Rows from block 2 of a small image classifier, named by matrix and row number. Rows with one number within an expert belong to one neuron, the router's apart. Each number is 128 + 24 x the weight over its row's rms, rounded and kept within 0 to 255. All counts start at 0. Numbers have three digits each.
After each expert's rows are labels from the 100 images, of 14848, where the router gives the expert most weight on average: "colour at peak" is the nearest of a few named colours to the mean colour under the peak. Only what is clearly more common there than usual is listed. The data: capsule endoscopy frames (Kvasir-Capsule). In brackets: how many of the 100.
# router: router (model.blocks.2.mlp.router.weight, 32x128, trained with AdamW), inputs 0-127
# up: expert up (model.blocks.2.mlp.up, 32x32x128), inputs 0-127
# down: expert down (model.blocks.2.mlp.down, 32x128x32, transposed), outputs 0-127

# expert 15
router.15:128155104136165106104144096113138163120122127158105108094106122127089089142120166138152114094098166109118149141077156114175141102121140156125130119146095118099135107105136144153129161132130143138131112146134129155153116139138155096125165095155174126132137125166137164101105149141140099110119098127170103139169133089179168117144098158176096108144120104150136089158114128154119095166136
up.0:085123114142144089150074137113113114171086135148093139087083074140150111087141134101112131140107158118130138100142145143157112092091139166118129147143110111138134083143134147155132121119133114163151147123112133141124147067168127120097139145113131113118137109134162110137107139155101144112140086154145110183168147136089150162137162114152138139141136112151125083150086133094156130127122
down.0:148167103141156149109120134120121133105130103073140125145126165131112135140129125136126127123118082136151091166129113135149125113127144092113123121082125072153105116143111095081139189135166144155124084175096122135138118149157117112122131119138135148130125127090107087100114146094102154159173109096054103093114131137136128132128178136120133155130164152128118099147134114151095129124171
up.1:138098109149130122071138087148101143127156148154117171120140138112125158122142102129165104148127100087150110097093130093144114119132115144147148099129139154117126185066153137125137116117134133137154117126140153140126110149141126138145147132150168147108115141128134089102129125090115144153165141103087106184140153107138122166088092147107133120149129118135158161180148122142182174135086
down.1:096102125077157140177131140124090123142123142148166097118170088146153126091092160139123142144127127147098105144123107105120150118137145134116092124156091146101101112132114116076126134135120097136159168130120163103128154156088109109143115131111137152124123090106151071112154169163144144096153118141154156116107152146127152104169125141164097148116147152105109124075105148142141147111167
up.2:123127105105114116161134144106109129123149123135148155119141092122147124121167130120106083135136141150089122137112126142152101143169108150104113075146072112121111130142114084130111065120124141142138136124167134140126131126155107133128102161170134130125124121160121157156110110174135094100153078130171112136137106132152148150165123069140108130130102076088098069112119107143140134074136
down.2:116144135163122084108144138155132126151125154117078117173106125108148118136133117143120063136104139116107098101109123108118125098131103117128122162089176132120124119145101133167157149160190148146102169136143130095145155115138126142091155115139128095167124115120160154142170124136104142113131140115134109095162134093162115125127123137139124174155102073190146105168159152103122146123121
up.3:099109133132141141091096116124121133135091126120143125134092152191175141089122086133113202107144134087104121161122134106093145146143098087118180134137124110118182153092161128095141160146112115143169143150156115140088125133128111143160184097155120151125111134109101122137105152154096124122105149098162134139119104134127120157091145175121140134119141109121114159135141144143117154127140
down.3:133115158125163147151140117122153139148175179151145081078124102147133116146138114133122088150146112111136173078083121094082097135153142124133123123124128118107120093129125125108098100131129114145151142082094098145126105122107098150105079075131103120107180106116144127115158167126105166122134141138117159145118126129134079094121111122092149164133148139177123140096102109127143100124138
up.4:093175109148150127113121127164111128171124112145151151139099152140143111176122109148130151118118117131104127113160129152133123144133080078134112153113098129143130167130129149124092126130130115153136160107096152099145121115135134172128145131137178079108116192065144168122083131128114125145104148107173134118118168138097135152145146118133106138082139078097106157128101104132148116139165
down.4:096107124150102124151133193110104138106125117096143168120134124157151143130116122141165165151149139126149142125098086097092135094104102126126124110120090132125141139139150122172179118110125102109127126101136082129146133112121141062060141157127122163130118096124154164126134111123119119168124087120150113145136123103143119163083137142123110121148120188166107121131132136142159094079140
colour at peak: grey (76)

# expert 5
router.5:129095110103116106170131163162103133140094115089164132121107111106142128161142117168123161134144113138094109168141097153123104129154157165163100103118121169136120147129096098114130149140154099101091137157104141128175093096147099138128118114093115147112152122123154114171172142145123092111123157103123148083088103075126143153093091128110138125111127140114140140089136120120131109082099
up.0:171121094138125136121123162146117159133173125075155103127135106115121127113088112125128121119114185060142124116154127164111140156142148121130144130114155089143122099075081119141186114108160128152126111067110151160124130097140116157140161121116103168121147109102118098139169122116134146169155133129135140133120078128119137135121142111115091120110106106173162121166154101114123115127121
down.0:095138147130102126153113123087128174108133151137103127151149135134169141123100131135120094105162119126137100107119108144134115129117094168144108112139141129123109143165148109167127135129126134106145137118194139176148115165103146122077124110096156108128092126113112133128099114106142068132163115135142105066125119157180107095141096170129164108069145097127107104109143156108122163135111
up.1:165156108111112110143145105136124145131140153115100159122153120121120152120083133139128148123145155109155123135136122161100118138141115202096120153121126093158144096140129150106147114134153178142118145119144107122144108131111121144140170091099169104131169143174139133114145134119154087137082136060158148080109124148159130103123102135130131096171157114100100177126147160086134152143114
down.1:127139153144116134114099169126144159124089113126146126041144135116099095186108155165123138158155117134131099122111128107095123109131104104152123116116146144111129118147122122082122127167126119147115076110145197108115137095156120155155117125151090150127136163153122075126145091110129113104123117158085164141113122134111161110175158114117125092133120132116129086152148109149110114122109
up.2:107143156147137125125127146086164107114121125118166114182164083135113100134086102089089141160143128162139127135138097140130182151150114147122156132195141164140110128132134116151137105122127107071104127128092138083097095105159144075100150147166167128070110088128148127162137131120144130132138134110137146123085125117111162136130154136146145142126119141132098142121138100123149133152101
down.2:128116105128131141129138147108160086112155113117108124127123123137108171137153108150102092140177140108097131151159162131147100122130092129129125125107134162124203167147135134104184151105163122142115116149148134114134080140136117187156134136106087173125160107126099112160158109119122188159112126083100128120132138163142098136119085112133132136176112135104173103142138140124144130111141
up.3:095123151151134120151122119135082157118125132149132099111091152126103157148129159132145159166130082171131143073103103086126113112134132160124166102156130128097150144103153139107110120143091130118132122165122150158131116130165149126097077121129112141134115129117171104150148117144112132072127056160144128106124106108123147142085139125140129172141106095099123095111138072161097117131121
down.3:162070125134125104128135151134132120147125100115098112080153144156118149083155136098138161108103158096100143105124172169159066152123159103138102123142153070144139167098150142156137118140103137074140151115124133120109101111172130122122137140096131159123144102133137142170119127175129150135108129140122104128135123120110146139166142119196124099148148124145106102155152138108128148109095
up.4:135094144116163128155134168135165112103140150140114104154142143125098146115163132171166134142155112172115138111136135117132157151154175172118162126142103164129110137091107113112095137111134099093129092128132089132126079091149161120059089135135086155142078099157112119129116135133108163125106127126150110143126086131169149144156115129085105112128139145148124128095114138131078125143125
down.4:168129111156111091129110110118138122142108125124122107108105172125105134134156144115130131163119100097101084170101114113134102131121088137133081152128115104160131100146173144149148129095164119102124156143103110124151092133155125139162163133131162113151172181068160138148104159156112193111103166084146135145127135152110160156123143114117101099143137139117138107121133125080123153145130
colour at peak: orange (89)

# expert 28
router.28:099160109152145167128090118113094147079115130145138096094136156140147153121131142108165161097116114108134142089103113102134166065130119165084143157108086099097134134114133156138134155169104160113157112156142105150103147149154121155095102132104131152125100093170095129132108100129100129120131133120132101141162138137141141111098125136159144135085141096164154096138161134148135119171147
up.0:137127162141094172181161132124127094115140118133120136113153123138141144095138154089111127164111092132135097171114101100120122118096118099126101106120133198112128143135112084177097142147089110131120121118159123161122075169158137137110129137103115162144135133145089131112166137131138122081171097150100103138127125132139120141126110135192177118131108116139155092125122146084124138138117
down.0:136092086104100140100118091096162155115153130146114146127096093162122129166153140106127119111127127110098112133147188135139131140097116141092197192114138116128097147078150137138127089131141151152076110137118102145118134102129145114132120137121112116165084140117121093109111157142113124101110113126140157103122156158117138131176118085111099084107142101115173088128118128125111118143131
up.1:103133108155159152138095112147101121155125094162124095137133100151117106172114116143125102151119106071132147159111124090122108113129098095075136113150086129122128139159186149135122152143145105105147136126119098123172135125126142170127103153188144097114147101155088132170102146157164150159103153118136147128100136126110082100127120169078131120113110141101118127126086128147135111137135
down.1:108164147121153142121136115183132151120108120122153114125140150144155113139164154106127117158112109106156153140134138151100098109098112112187142099122127128187153144165098134066073095175132084094141113124137145116138085127157110145145154104154158113152108119156145117096141138130127117159098119109110106158101116109107096120117156135140090112090112107165115130158107126132090117112097
up.2:070113159120132146044117091111169141187151162151140116122180111159160112101152125161098128144108169111141159113147153119140173125107121129119136137107069117162126125102120147135115127096119120131143109124150155101122102109102158123129084104112137122132143156146162136102148122131117138149132124143110128159128148138128142096129133125136132139152120108056119155168140159109139132168142
down.2:124122136132158071140117133109142166141116129126109157113113117138135156101095114152109131106100110126157113086111155109093151112140153138117147145134164107111096120090142146150136087143123106120123170105112159145136139128133134098136161112128146141085148125077112156147171121149117131159119069099158085149173094143106122130108138089153105147130078098165143199133117114129155127103114
up.3:164170147134125177118103127136148112125125130126149118165109130145122138108116129066125103166121137131128158101101097170091104134070149101132090139127105127148106135117147142117113155077133101178115143158124151109099145179124147121107096082122133138128118129115111096120174101135105135137131127089108131128145132156115140124124088113172094137114145141174154188169113135124086132135108
down.3:117096124138131132182202127157133100116115097131109163131133128099112096141111140156124141107093135120113111115167139159152127139151128142086129129114156154140153139146165128162149142133127118126112150123095104119119155109101113092165183136133110114139116158145120095138138188168171091162124128152120127112125146139136094132115120104177181157071140114127133128149124141096121121129070
up.4:148142105161125120140121118090118159126068202128160153115158121110123140135105145135142115146121124143124171101115164169124121127134105136123159091120126117052145133137109138137103118122121131121131137115110136146157116163149135120105147128110161139163121120126133119156146090156106141104145126087192134126141128162157120137138113118140189156115120136131145142137199131159175107076122
down.4:173122126136150128129143083125135109139140155104127121101125160150116064111181150146157158139117104139154118121129122087140129145170153171115086088128131137105126124168143125118193162111099139092129150139114127123107164125124150136135105156097142110094136113129147100122171111108129104111122156112128123113166144153148175122124164114087089120155117116114172147090148170144147166136107
colour at peak: black (93)

# expert 0
router.0:172134079110144132144126107145120131171113143097116116123087084135128118150149158099139124128123150134106118155123168171133090128123142170110100172107103107105114129105132103187139156148105145117111133138136121141157121133111134132156133113112152112117114166155120173105110175156143080073121101123161097077121127122136147125156115136178102134104108105090155093129131164137119089126144
up.0:166137078104137142135146184159145176158125120108135165139149160077113145123116101100113139146161148116116150135105118181143118158118088138124147139128136116106114133107128140138115130147124190134115101080191139106137143182154133128124175146135147134115172124126090161103110137129122128099148192161120117144098121151159116136130133179137146121129122145139151093123122143142147139154139
down.0:175122120128089132132113133093107147132114127092143126182147107176119109110148104171139126145139154094145113157082132112145117125153155145134140161121139162125125157083098158163143113172119133152148101148164119140106148102137141107119090170145106142109080193117131172169151125141138122105083147131096105111154148153139088126160123144108115137130119158159109150097119132145119117125096
up.1:111157151112166094123141149084154131110120122146132113116109132119128137117117169165138136130128106108151216124132151131121156148124126127103118099173106100110130096151141106156117187134139147117090116116123080128134140123131160091138114102135114126111140133091090142100102140110153174149099141157061108128153121158080175159129085138147130140134112155113130096122115139160134102148117
down.1:122121114111173065105099122135117132160148133106151155137151166145112135139135126131125129126137134155126162085133117078132096149092126149170110172065126090143175093150120138105092108146109146108121130132148156109091062142144138133110113155133115116132087131155112142166119126137098094118131125156131124142078120098158109115172152114089142105137111134169098141118152125115119157142146
up.2:141174123100125171135146094110122121096147135118126103140148142106121148124087127117142132129115102114123124119117112155144136152129125076125119137134136142158095152127143105145100125096173135112149140126102138127135147184102133117111135136191169162102153132182112102095089097108119130172134117115146118136113172143152084133072092140114111139136107146096111171165101163123107090155167
down.2:105105137129110077111114094118127162144143155203131133137137165120110138107161116132121087107136118090125110117146108129146122158128092140130130125121133146110127163104127126113102083111131073156139145119149154126131142138164115065153097092111158125134119089132103124172136134094145119159147103143099106184141142122118137130123107100098104110130128155132110124180161130098172177143101
up.3:118133125109146177130181142136107121134113125158132119109110114117135090112171112101127078132116116092139133121077153178137104103141104157100096112103115101161108112100124119175142161125121188167169171109132143151149149102167133099155150138121109113086113146126097170169114146131137128131114123128103148143163120106145104137130110115130164118120144124164167112125109098108159106135170
down.3:157101119139079097099116140125171164107099128103134170130147145165179118123098143136122167125142087116108100111127121096146125141150154120171171151123133151155158110136156082121135146162152112112158104099155102156100109126147125140136152137139132127183113149148127056160160122171149113116137141118158146104122136160171110102114136128112125138129113114178133108126120101096127141103102
up.4:142151170133135134135129124190146164128125144117158131160100111149114095108127139128145089095129158138089135171124104165137132164134149167111123182118174139082134123125092108129137149124146109169160157148121164128169131127163120144109098134125114113143109129117158115146162113149145092121113197129150160081120132103157098113108123145104109090117131117106158092095133149126092122108119
down.4:084091133117136144126158124106101114110130079097105081101120124087147167160094104129088127107113131107152123125148157123130113072114108039130145104137127139155123134147182148145131111120134131116116116144142139097172137112106102162120153143149140118126120153147119149113138116122160093150120081123121145126112150152090107127119108132128141105086159113111107148160135124141109087064121
colour at peak: pink (66); grey (29)

# expert 20
router.20:140091134101154094098162125108151158126145145109124161117125139131128131129111147115153135150112143175110101144118092094106096114106159142165073077166110139127122170174124154089124118119186112102121108155144122126169115086091105147158148114114156132119159134144162164124153113123134097148104117082139148127141168107117107134114110162127118112155112147108135158092126154108177140130112
up.0:123097118087056122141127118106170096135124093145151145104115102154147148134149136092164118110149155124164119164148138115128154138135181134134105135116154142153143086192094107122105121137119105113129115149126159133116135087137131128096076136096126103156119124097131152112152083144130113173104096106101136083100113145104129128161143113138112108111133101114138170103140127092144149156164
down.0:134156135102164124162089090153116112133085153123160090144132100120113064143123172180108087084117133132123098130115149138071106145119154117087128118125125112129161087088147087111153130118126148143098103098105113126162139158144145106142176135143133116131161167115122101115122118138118134081136172122120108140135093152136168132165127140139121124134126145118134131122103112107074121137096
up.1:140150109120146136086125143086145097092157150168134142149135066137115152160112180147138135131121165135126147131117158105156109146117174147173127151131110171118114109160117107107122124096135119101091100141105146150148137101107123118102087134086156080141159150168132106100122106157084103074137135090146099109123130100136121126104126140142141169139127099115135112081131150121134129138162
down.1:171167130104098121161126151137145123122147139119097118168161153112094122088097122115099099154106111110128124138141108143101118150140122088071141124093125077113119128110148110149101129136107044106117122119097153094136108149120126178173179131129134116130143089147162113103124114149182118105134166150167129160145131142120167127149128122116140133143150147127155142165112133113161117133114
up.2:136147124128118110115127087157142129121125073125116159142113149140100141169123148143162127134127159139110104122115158183102129136068089119154088136122115127163120152118130130111135108126109140136136093143138109091150125112153124189146176064130190091135116117143143146163138170096150098116161123133170122153127153113133146137129103113133115086113162132142144159102142141106083141105104
down.2:115109157094106129168155147083138159117141182109146195118125123103118103142118176151153134112095100140130146122155147139105155147146126110132135092133120147101156134116139113164124117156144107107170119095138142144116116137103068102151139109128167137122136139153161095116171094120184122118133138134117139144123122112087131108118181140105138115075111089084150145107108119132140101152150
up.3:149126142135112113131167088104140193101110153140095103063111140126122116135166160145172138108112126067153154155109150091106134113159125142157136108123110109105134141150120165132133142158096156131139142103144087076164123137102155126168119118136125152172127168153134160133125132122132089125150169183103132131151145141149139140122117138167083124119119104114150112127158118139156142145112
down.3:151169086100096133114151110163079103117166135145124182147086132091109115111128114121112122139102120164122127101154105191153127144119123128124084100130131149096122086080112104160156150121145086138141111153123141127108130129156125132132118124135162156113092082118131154113106133153111127158113083126122150137087155113105163127133099153122128165124129081146125141085156124121083137118164
up.4:152153167133131130118183116163119162133127110124143096143144075135134167088131094105106144101138132139086129151124165138091154117106089113097137143103085142148104136148131099121141101095125102127118106140129121145168105150114176140135168122108092148135109152169170112115104127139114099083111119162144126145181080107097146128118087133158141103161165114141128136125132151136116168124112
down.4:116154126131142127128117172131116121150113125177127120123149171146120153170135122145189118104129119132120169121124163106147104111104138072111113155136126083132096107121124163127142157170112123107154116084109125101116170148124081155123134153122118151163165126165087149133132134145160162124150105097141096136116139144098122150126137124105123152086099132066136132145079067145143132124132
colour at peak: orange (80)

# expert 16
router.16:179158123136128121114168105135169155140145133155128103126099082125116094103094170132157079088098139140143129161111165148101132160100129155112098116109078124162129083110104135144147127139122135150101130147148126089168157132120136120154146106147153116131118184144125183117125135138132094150108123111153119126081150154145111108165117160115124141125114159102149135097097132137147090156158
up.0:114121125134106151105162115178158111114164105141117186119107113104130145104106176130100128111124126121095076200155143157121115136069141145121154149097139124084118163127124119138149176163115080145135120119138145111146121156153134133139145150114166133148111153147159165100155125141162102120168119136160170123140146121128136102138150148144150128134157108107125109086146156122141096113158
down.0:121084144139155116125119121108096131156135124161133166086129079146135128158167126147134142140097106120133114118101143118190148109112155151103138135095115173147169163115151160083117120112123145080141167147150074125156136158145080120123126111108089123105126126112129085122114148147144116152123101122140132130100140157143169135079114145105101104109163104140159165156126113113078142121132
up.1:109148123155130153130145121153110116104141117134121121098132165134164133154132145118103101185103107143130092096125131154117118172116122170123144145118133075132173082111144142137118147109095112129121137152132115139157108083125120116139153088061051089126134156144163147138124106158138147109101149138150153127122121134152171161092143138155100143112101085121137099130103113160143139134083
down.1:108086135116119110136124102097127105103158151147190151113153087102137126130088147144127123095120115138070125132116141101122125137073104140149129122110114097096119153079126120158117102143159163120164075116139110128167154095120131168191145123117191144143105129120145135142143134133087116093151127082106150113106131153140137107157168125132145149111136152145128085131124122125099143119141
up.2:140130097096133119136115130148125128124124134159132169127150096154173133092117137086113123139143146165143127152132147147184076153128104170135128147128117134172143120101121096135138125169116100158108104129102114143154172079115131134106080136137128122128094120127119146104146137157124109095116178125135137133110117069098134123141141132125115139080120120104110142064171072120090129097163
down.2:104132111101128149153145120143122125122146142111165151075121154118134129147148134157142147098163092190146122145149147118185143119116112102134093148121133149133143118133148160143087156093119184122163140176134113123099118139146095145144119087130102117157162187107105114148113118179175123148134138161122122139089094118165130117152162172147140129093094114114100157144117109125129138126118
up.3:175155130123076114163127132138148130131147119121130159131175100096133086149098128164178116095133134129106083141125145141090157153133130127091103120128176129154132084123115160086131104141137111120119139115156133113138166134116112104112112174127122101136149163135154167180120132123107122163128151110115146125097092123152151137169108151087136137156118176130107123145113119079177096134127
down.3:126128140086141130085163149173108073121119179139144082145142110137091140082158130129117130150142160133210142163163136143128133134151134106171152109120113113138103122134112106110138152146154131111092100116124126144113131135168094120106146090116097157134118094127160109117084137125178120117106095121120071116122097121103137155101131144127115108124157102112116126165165117112131154133128
up.4:144155138112122139119125109164128140128113099123151070152117145115173146148130123085150117143120133105131127151126099120120135179130126165099137141140121134111115112166126097145118105081135112091131104134102175114151114107091091128092183103139166133109127113115112117182102118194102149160109145085128139111124131129135167156136118146125150127129114145128099058170115170148124119119096
down.4:088111119119157094177143165119133118119132167142154126126068123102118147129083168143122097129159130127122106125132118177147137106113076157140130081102131170142127120108137112171154181101166132134119114130163167131166139126134146125111106175121122103137107111140113119113157134107151165083141074112119130165126130175117152106130144126136133136107118146157107142144105118131130067127142
colour at peak: grey (92)

# expert 12
router.12:176134148123096112155168149129153143098171118137124160140122096139088103108152101110147079142137143168119098171148103126089134165123109115129094121096157151131135120132092095119154108137110127131105124096154149139166112118095117178155144123131140135120122163091160144113139140113163103123104142097111120125097124081153156123170086122134106099143099128126154161081125151094136159156108
up.0:133124129161115115151132128138098180107137144076124182126097138138102116126153145172154108146082139111146123148103101192138134148179156125093110156121125166128113174129146129098117139135104162147124128101158137096136151151158149109122078094110121138098089110117127142149139170139122128114133132177130189098115135094163117148126132098168111150096124134117135117093116120126150107143131
down.0:108138135127137135098106139109108153157168138126125156134154147094156125127092167083150118092156082097100154165135167135169138101104109163094090116103131083106085118097109116160134155154156118126112138127144130137167115088147149122209126161132117097097116111118083136138132103115144093153148114107145138132105104152157120135136134128114122161164110143109155119096143140103125151134136
up.1:129136087141167136134123130131093123078151111201123101144130153099169140120127126135138140126089091147125121088160132159117116129116108140140113151091147125130141090122174135100149138142117117086154181101118124105143146147138153088146135116154107135129117105157170106153109139141102167146094156099109133125120111123153102171128141153072144110155171133111132125157098164114141120158172
down.1:114114145140114107107107163105085094140106132115117115148110110121155131116137126169096121131132116123112142125109171149113141133087111130174109091132100128159136129116172109122120104086172173109153141120092093104144121130102122081065124139136157133125120108105104129151108097140128107146150129097153100146169142148128153142142130151179176097119151172138156088169094109114153095151120
up.2:154128126117092107149132177153093123100126134155162113095141127094166132154148091114108134167177135111092163130103106127113126114134136147136069104137084164101140147106098132147154111141125127122135129151114092116171099148152137140106114126169114151124131106125160109115133154149144102159141137093187108166103125098115168174143141175170119147140135150121096135109121109127146102135166
down.2:077152126132149159160098122146124131128128099125117144168121146156131094149132138155091132108143164129139107151119154099079133148132119113147147155108156153168114128155143104162124140116125110113137160137131166137129179126067132123145127132122121164119144095114134124098139125143162145050162159084133121152153154130127131157155126116094146109131121118123158146131114110108129125054064
up.3:118125113150151160107107105142176103074143089122174102136153114094103126140176147081138140139157122160143125141131135131079127141110114124138175126156167161172113103136133129177146125137061096147126132100121110120081145121153160122104137121158110119122100096113134146154150110140129145106126126117084120114080108139155162116113110108112147124110115109123134110119132164116098118111068
down.3:106162132089090132146122130175102153151128126121146168143131106137165104145133138101101116109116122162146130096110131156128121113119159146124132104148166109098148131146169153117118102156106093075114142192163164136110160147097150120106081113102103107155102135107153100078137126126136100146133131135093128112169095109087137145125135150113136098092119130160155104132100136121163140179143
up.4:144126150130138138164128069115128120109108121128153106090110124166145116092119095147124104099123119067156143109133094099144145108134140130123152147142132130147148139147144134108123141164120124082130128127157159121126125143160148116116124095094174162114168110124142121102135131128139088115122127141120134124177112110104156145116112186139116103127075077109151193113140190095156136161160
down.4:122115124152148094100116145188098115143110099125062113142095150128120130175170131160170134134086156166139106143145110142132115114126129135108136124113101079090139169125161125167080108121123170103127131098096090150139160147120128110146162105113090125140113157106096116156119096131095130138142170087139123129131147150129099107120134130124156145165130131139170094143113087135150112122136
colour at peak: orange (73)

# expert 29
router.29:126154098096138137140122102141089097136141109183139072122135102130126109130099141147105130088126114079105141093106176123137139109132133152119151132143103071142146099113155115175150122136167123145147176115154141160105149168166150091136125151147168106132147141145101147163110110116165160133153081139151112151124142150170125123144158101136139143103159118154100092151123108116124112155129
up.0:165132107129143112120123167132129103137108158145146135123148144165123171176118153143114142144147132108128169156129137125123147145124151175162086151123125091104110175119154146145116104112121117109103144144125132158127148129100083084155114125097148132086128162141113108113146120100150140120146150057118094101125160147073177122126125109127156111063133115131142097138118134126129175083145
down.0:131107138147170161148109109131081084141122117083093095117130116176147100117131110154067120138141171164162121110169102129140162109138089122133124128169104153131151160108169107147116132156134128170162105104088142114116118121125133105133143105099134147124088113126156172119119164120140093166117113103154088120158155116144116138130146087157170128143121100120142147140116115139134132119082
up.1:169135106105121113080095106146129169122153152132132101160116130147096140155093096158133105142110126110124151172100130110126127133144090065105091128124060133134144115111113126114159122142112124140125083170130142098107146167155116125136130098123130171139113111169156164164096095138116136142159110140123120080106123128164115155139134178152153113123116141091097111148095125139150101144110
down.1:068142090147094118161119108122169125133121134154136095120124135106140138112157157101125120134104125144162100142092124150151160072138133148118113123134128146103150157090108110149142119124171114166140153128161110135121068142118155107109189109077109112117133133163154114110122145133139095124108136111095162168090105096102112138176106152129116114134176172126097098135100122121140136112123
up.2:123101130085112132131146151122087152147127104151124141145111115095167124103132094139107177150160138101140120113112108132091120122147165179136117166128120134115149111108075138137156112139069107122129115124113108177173145096160101081148122129177066137128152139154142152122123129127092134132155132142136148112148109082097109134134124148118114142178128116133104108089160155106120108088146
down.2:134161119153150102152105131119142138144137120133137145078098105111111093147160175114101129130159149108133107112121138114141102118142180161118135119126135134153143117180132118129160152093116161141086167106109148122113145162142135096089101121112182127082108097097127146135128114121125155149115164170113164100118158151151113165104089096079122171137153129141130157145080102117100127143116
up.3:154103115107130133125158132138137123134126076091139112139177127156129129113106093118097116103132124078134117116171120123148120154110123146120134170119142095141148073089125131153191117179112108087137105134105135149160157163128085125095141128140091146101110126111124147116163112132169151104135164097163124080156106122127138135078120145095155151120094145117138086149138139137089112121123
down.3:095153130120134089132103118112139130141145101174131163106109079123116111152099139099159161136160120209138140111108150129114100127120133160086123103120160149156125146160160143134093113112122151131123122132136103144101173154123120100157119165134126153140130072152120114170110131132172115121145113138087126094082112149106113096163113146149152115139166154114107130105135074156115121109103
up.4:137101136082110141118124102104125083145099075099153129160102094132140159069106121111150136133154181151097111128140111127135143132108072128142149136112152139113167129097150145172139108148121079113120155070134135155121123112129134089099126091106148128162058106140105137119150147159159125133157117118124144094115122155079165136123143137147111143120144113124102121113110158107146145118134
down.4:110187134094108167108103134123106121127196154150122107132105102126123129167123159139127102097130116143146139124167133127151136132139146126094156118155152098147158126118164117131147178123141123091108129117099114115126170140111112128127119143110106155150147144109157136142127126122159195136124074142138125126098148188111145107151117111128133169133115097206128136128124112159100141129073
colour at peak: black (33)

# expert 6
router.6:145177121121162121130125101097099123139113142123115118090145113169147115125129170123136140160111144153088130122145140147121080086113149163152125093080101128105120152132146158095133156103124143130084158147142140120165119111089146148169122101171160125145135166168165149094113155141136084136107122146156160119100138080109121142136087133160099109151094103095132157121130117135138096121158
up.0:066125120117136108113138127139161114077111139126142109110094111137128138124094111176102145100153111113112115096142152152109138155170139164125145175131118088171202104090085147095119120124113111139126113124146139120081151123142117136155111094160122094146131117134139164139156116167138096125131141155147138075133131078133145140139105124108090130129120102094115096091093142147145115115133
down.0:149147080111120116125108131134116104125153165093068106151143122127150131124167164112128095110129156134090139118124147149158102132137135119092072064125097137105124110152166098096131117115133123124140151139129106118103121139179140145151125121165168140158143164106101134096143130132135116183110101148087141145112124116112142124143171144144169077145133145135078105110108113148084111111127
up.1:154131116140142100130068122105148088097128125149112122158092158144140154107113151122157102129109156142131152139126157121150123150113136111113120179110146117123124084167113180112108163084097123059127157157134074160117176077105171097080141141125108142124102090117103123127125139129130125147111107152133119119197122147108153147128132102158140117126118144157139141112123114133120120123136
down.1:129157147136141137097135143136095126147139164091159133121147164107112131128142113129109124178152112113093154094107111131076137152113151133135102144129123129127173128123127111152132110082089143176130132128150162084114122136152116124111105146098111149065139084116130140141097095107092149180115086108106148185136136111132112119108154088155132171135149113135132107145162134130143183165119
up.2:141149159141115100139111119148173123137117160173128129172129131138098098204121165087102151105116085112136105108083174126167141141100151108159148134157152134098113131123124159138113118127148128110164129132125118110095156085119145104157116145177144166158148139147112112115089125108121157147133130057133121174106111147102125133123121126121157132133162132116174146121104116111137106116136
down.2:117129093130124140113140107142150140160110156120110140147132173102104146139163130098121120137093124099162149157112062114089131134155094129145146110099103108141118145093148086099070159135128113139122129081132135097094169150111103170122148105114157122114152092104129143152168115125097178160136160147128149114098153119153104169098097116148086104145102148134124140114157132158130107123117
up.3:110143099143131108156158133100071098126115120119118097133188114152139129185149130158074128183137117150125149097116098144096103126135143158134107118109126142123140154118126126145105107099126121123114115114103150140151137137134151119151113118101107138134130185137141155143066109146108135144174103127139138134127145082154148146177106109097144141151090132178098117085106091120126087137154
down.3:147116154146138150136135149104160114109175163188145139131137116107157141129149157133146126124144129107096104088118115102114150140135149169121156123137152131115164105139123172088080115103164138134141132104164126142118114176145153115104129161146115127149129147118131104119152102156127101118121168141119128103147089110159148117146167121166120145083181128092107140105170106096143081103179
up.4:132137126147113172170139116164106135127119121099143091137145115145121112110152134074153143115122164145126087131131091133146106127119104156078114111134124118122170082145130116134135095096096118117152136154137147128120121161119093112144116118150083202116119178161128136161133137168131141115106090131175123114100112093160109118110163134132095126108105124159072177119114093116106134114120
down.4:122158108083085094141121140096107145146121075158129116067123149132118129084157155160122107093128086187175122112159119114118105117143129110139138134124116155178124132152128138114091092131142151166142132116130129091133149185077096129114113137146124086091138120103150119122135126126184131115135126113139153111120131110150137111108130113138169165109134152074146134116113121104150119138156
colour at peak: grey (58); orange (34)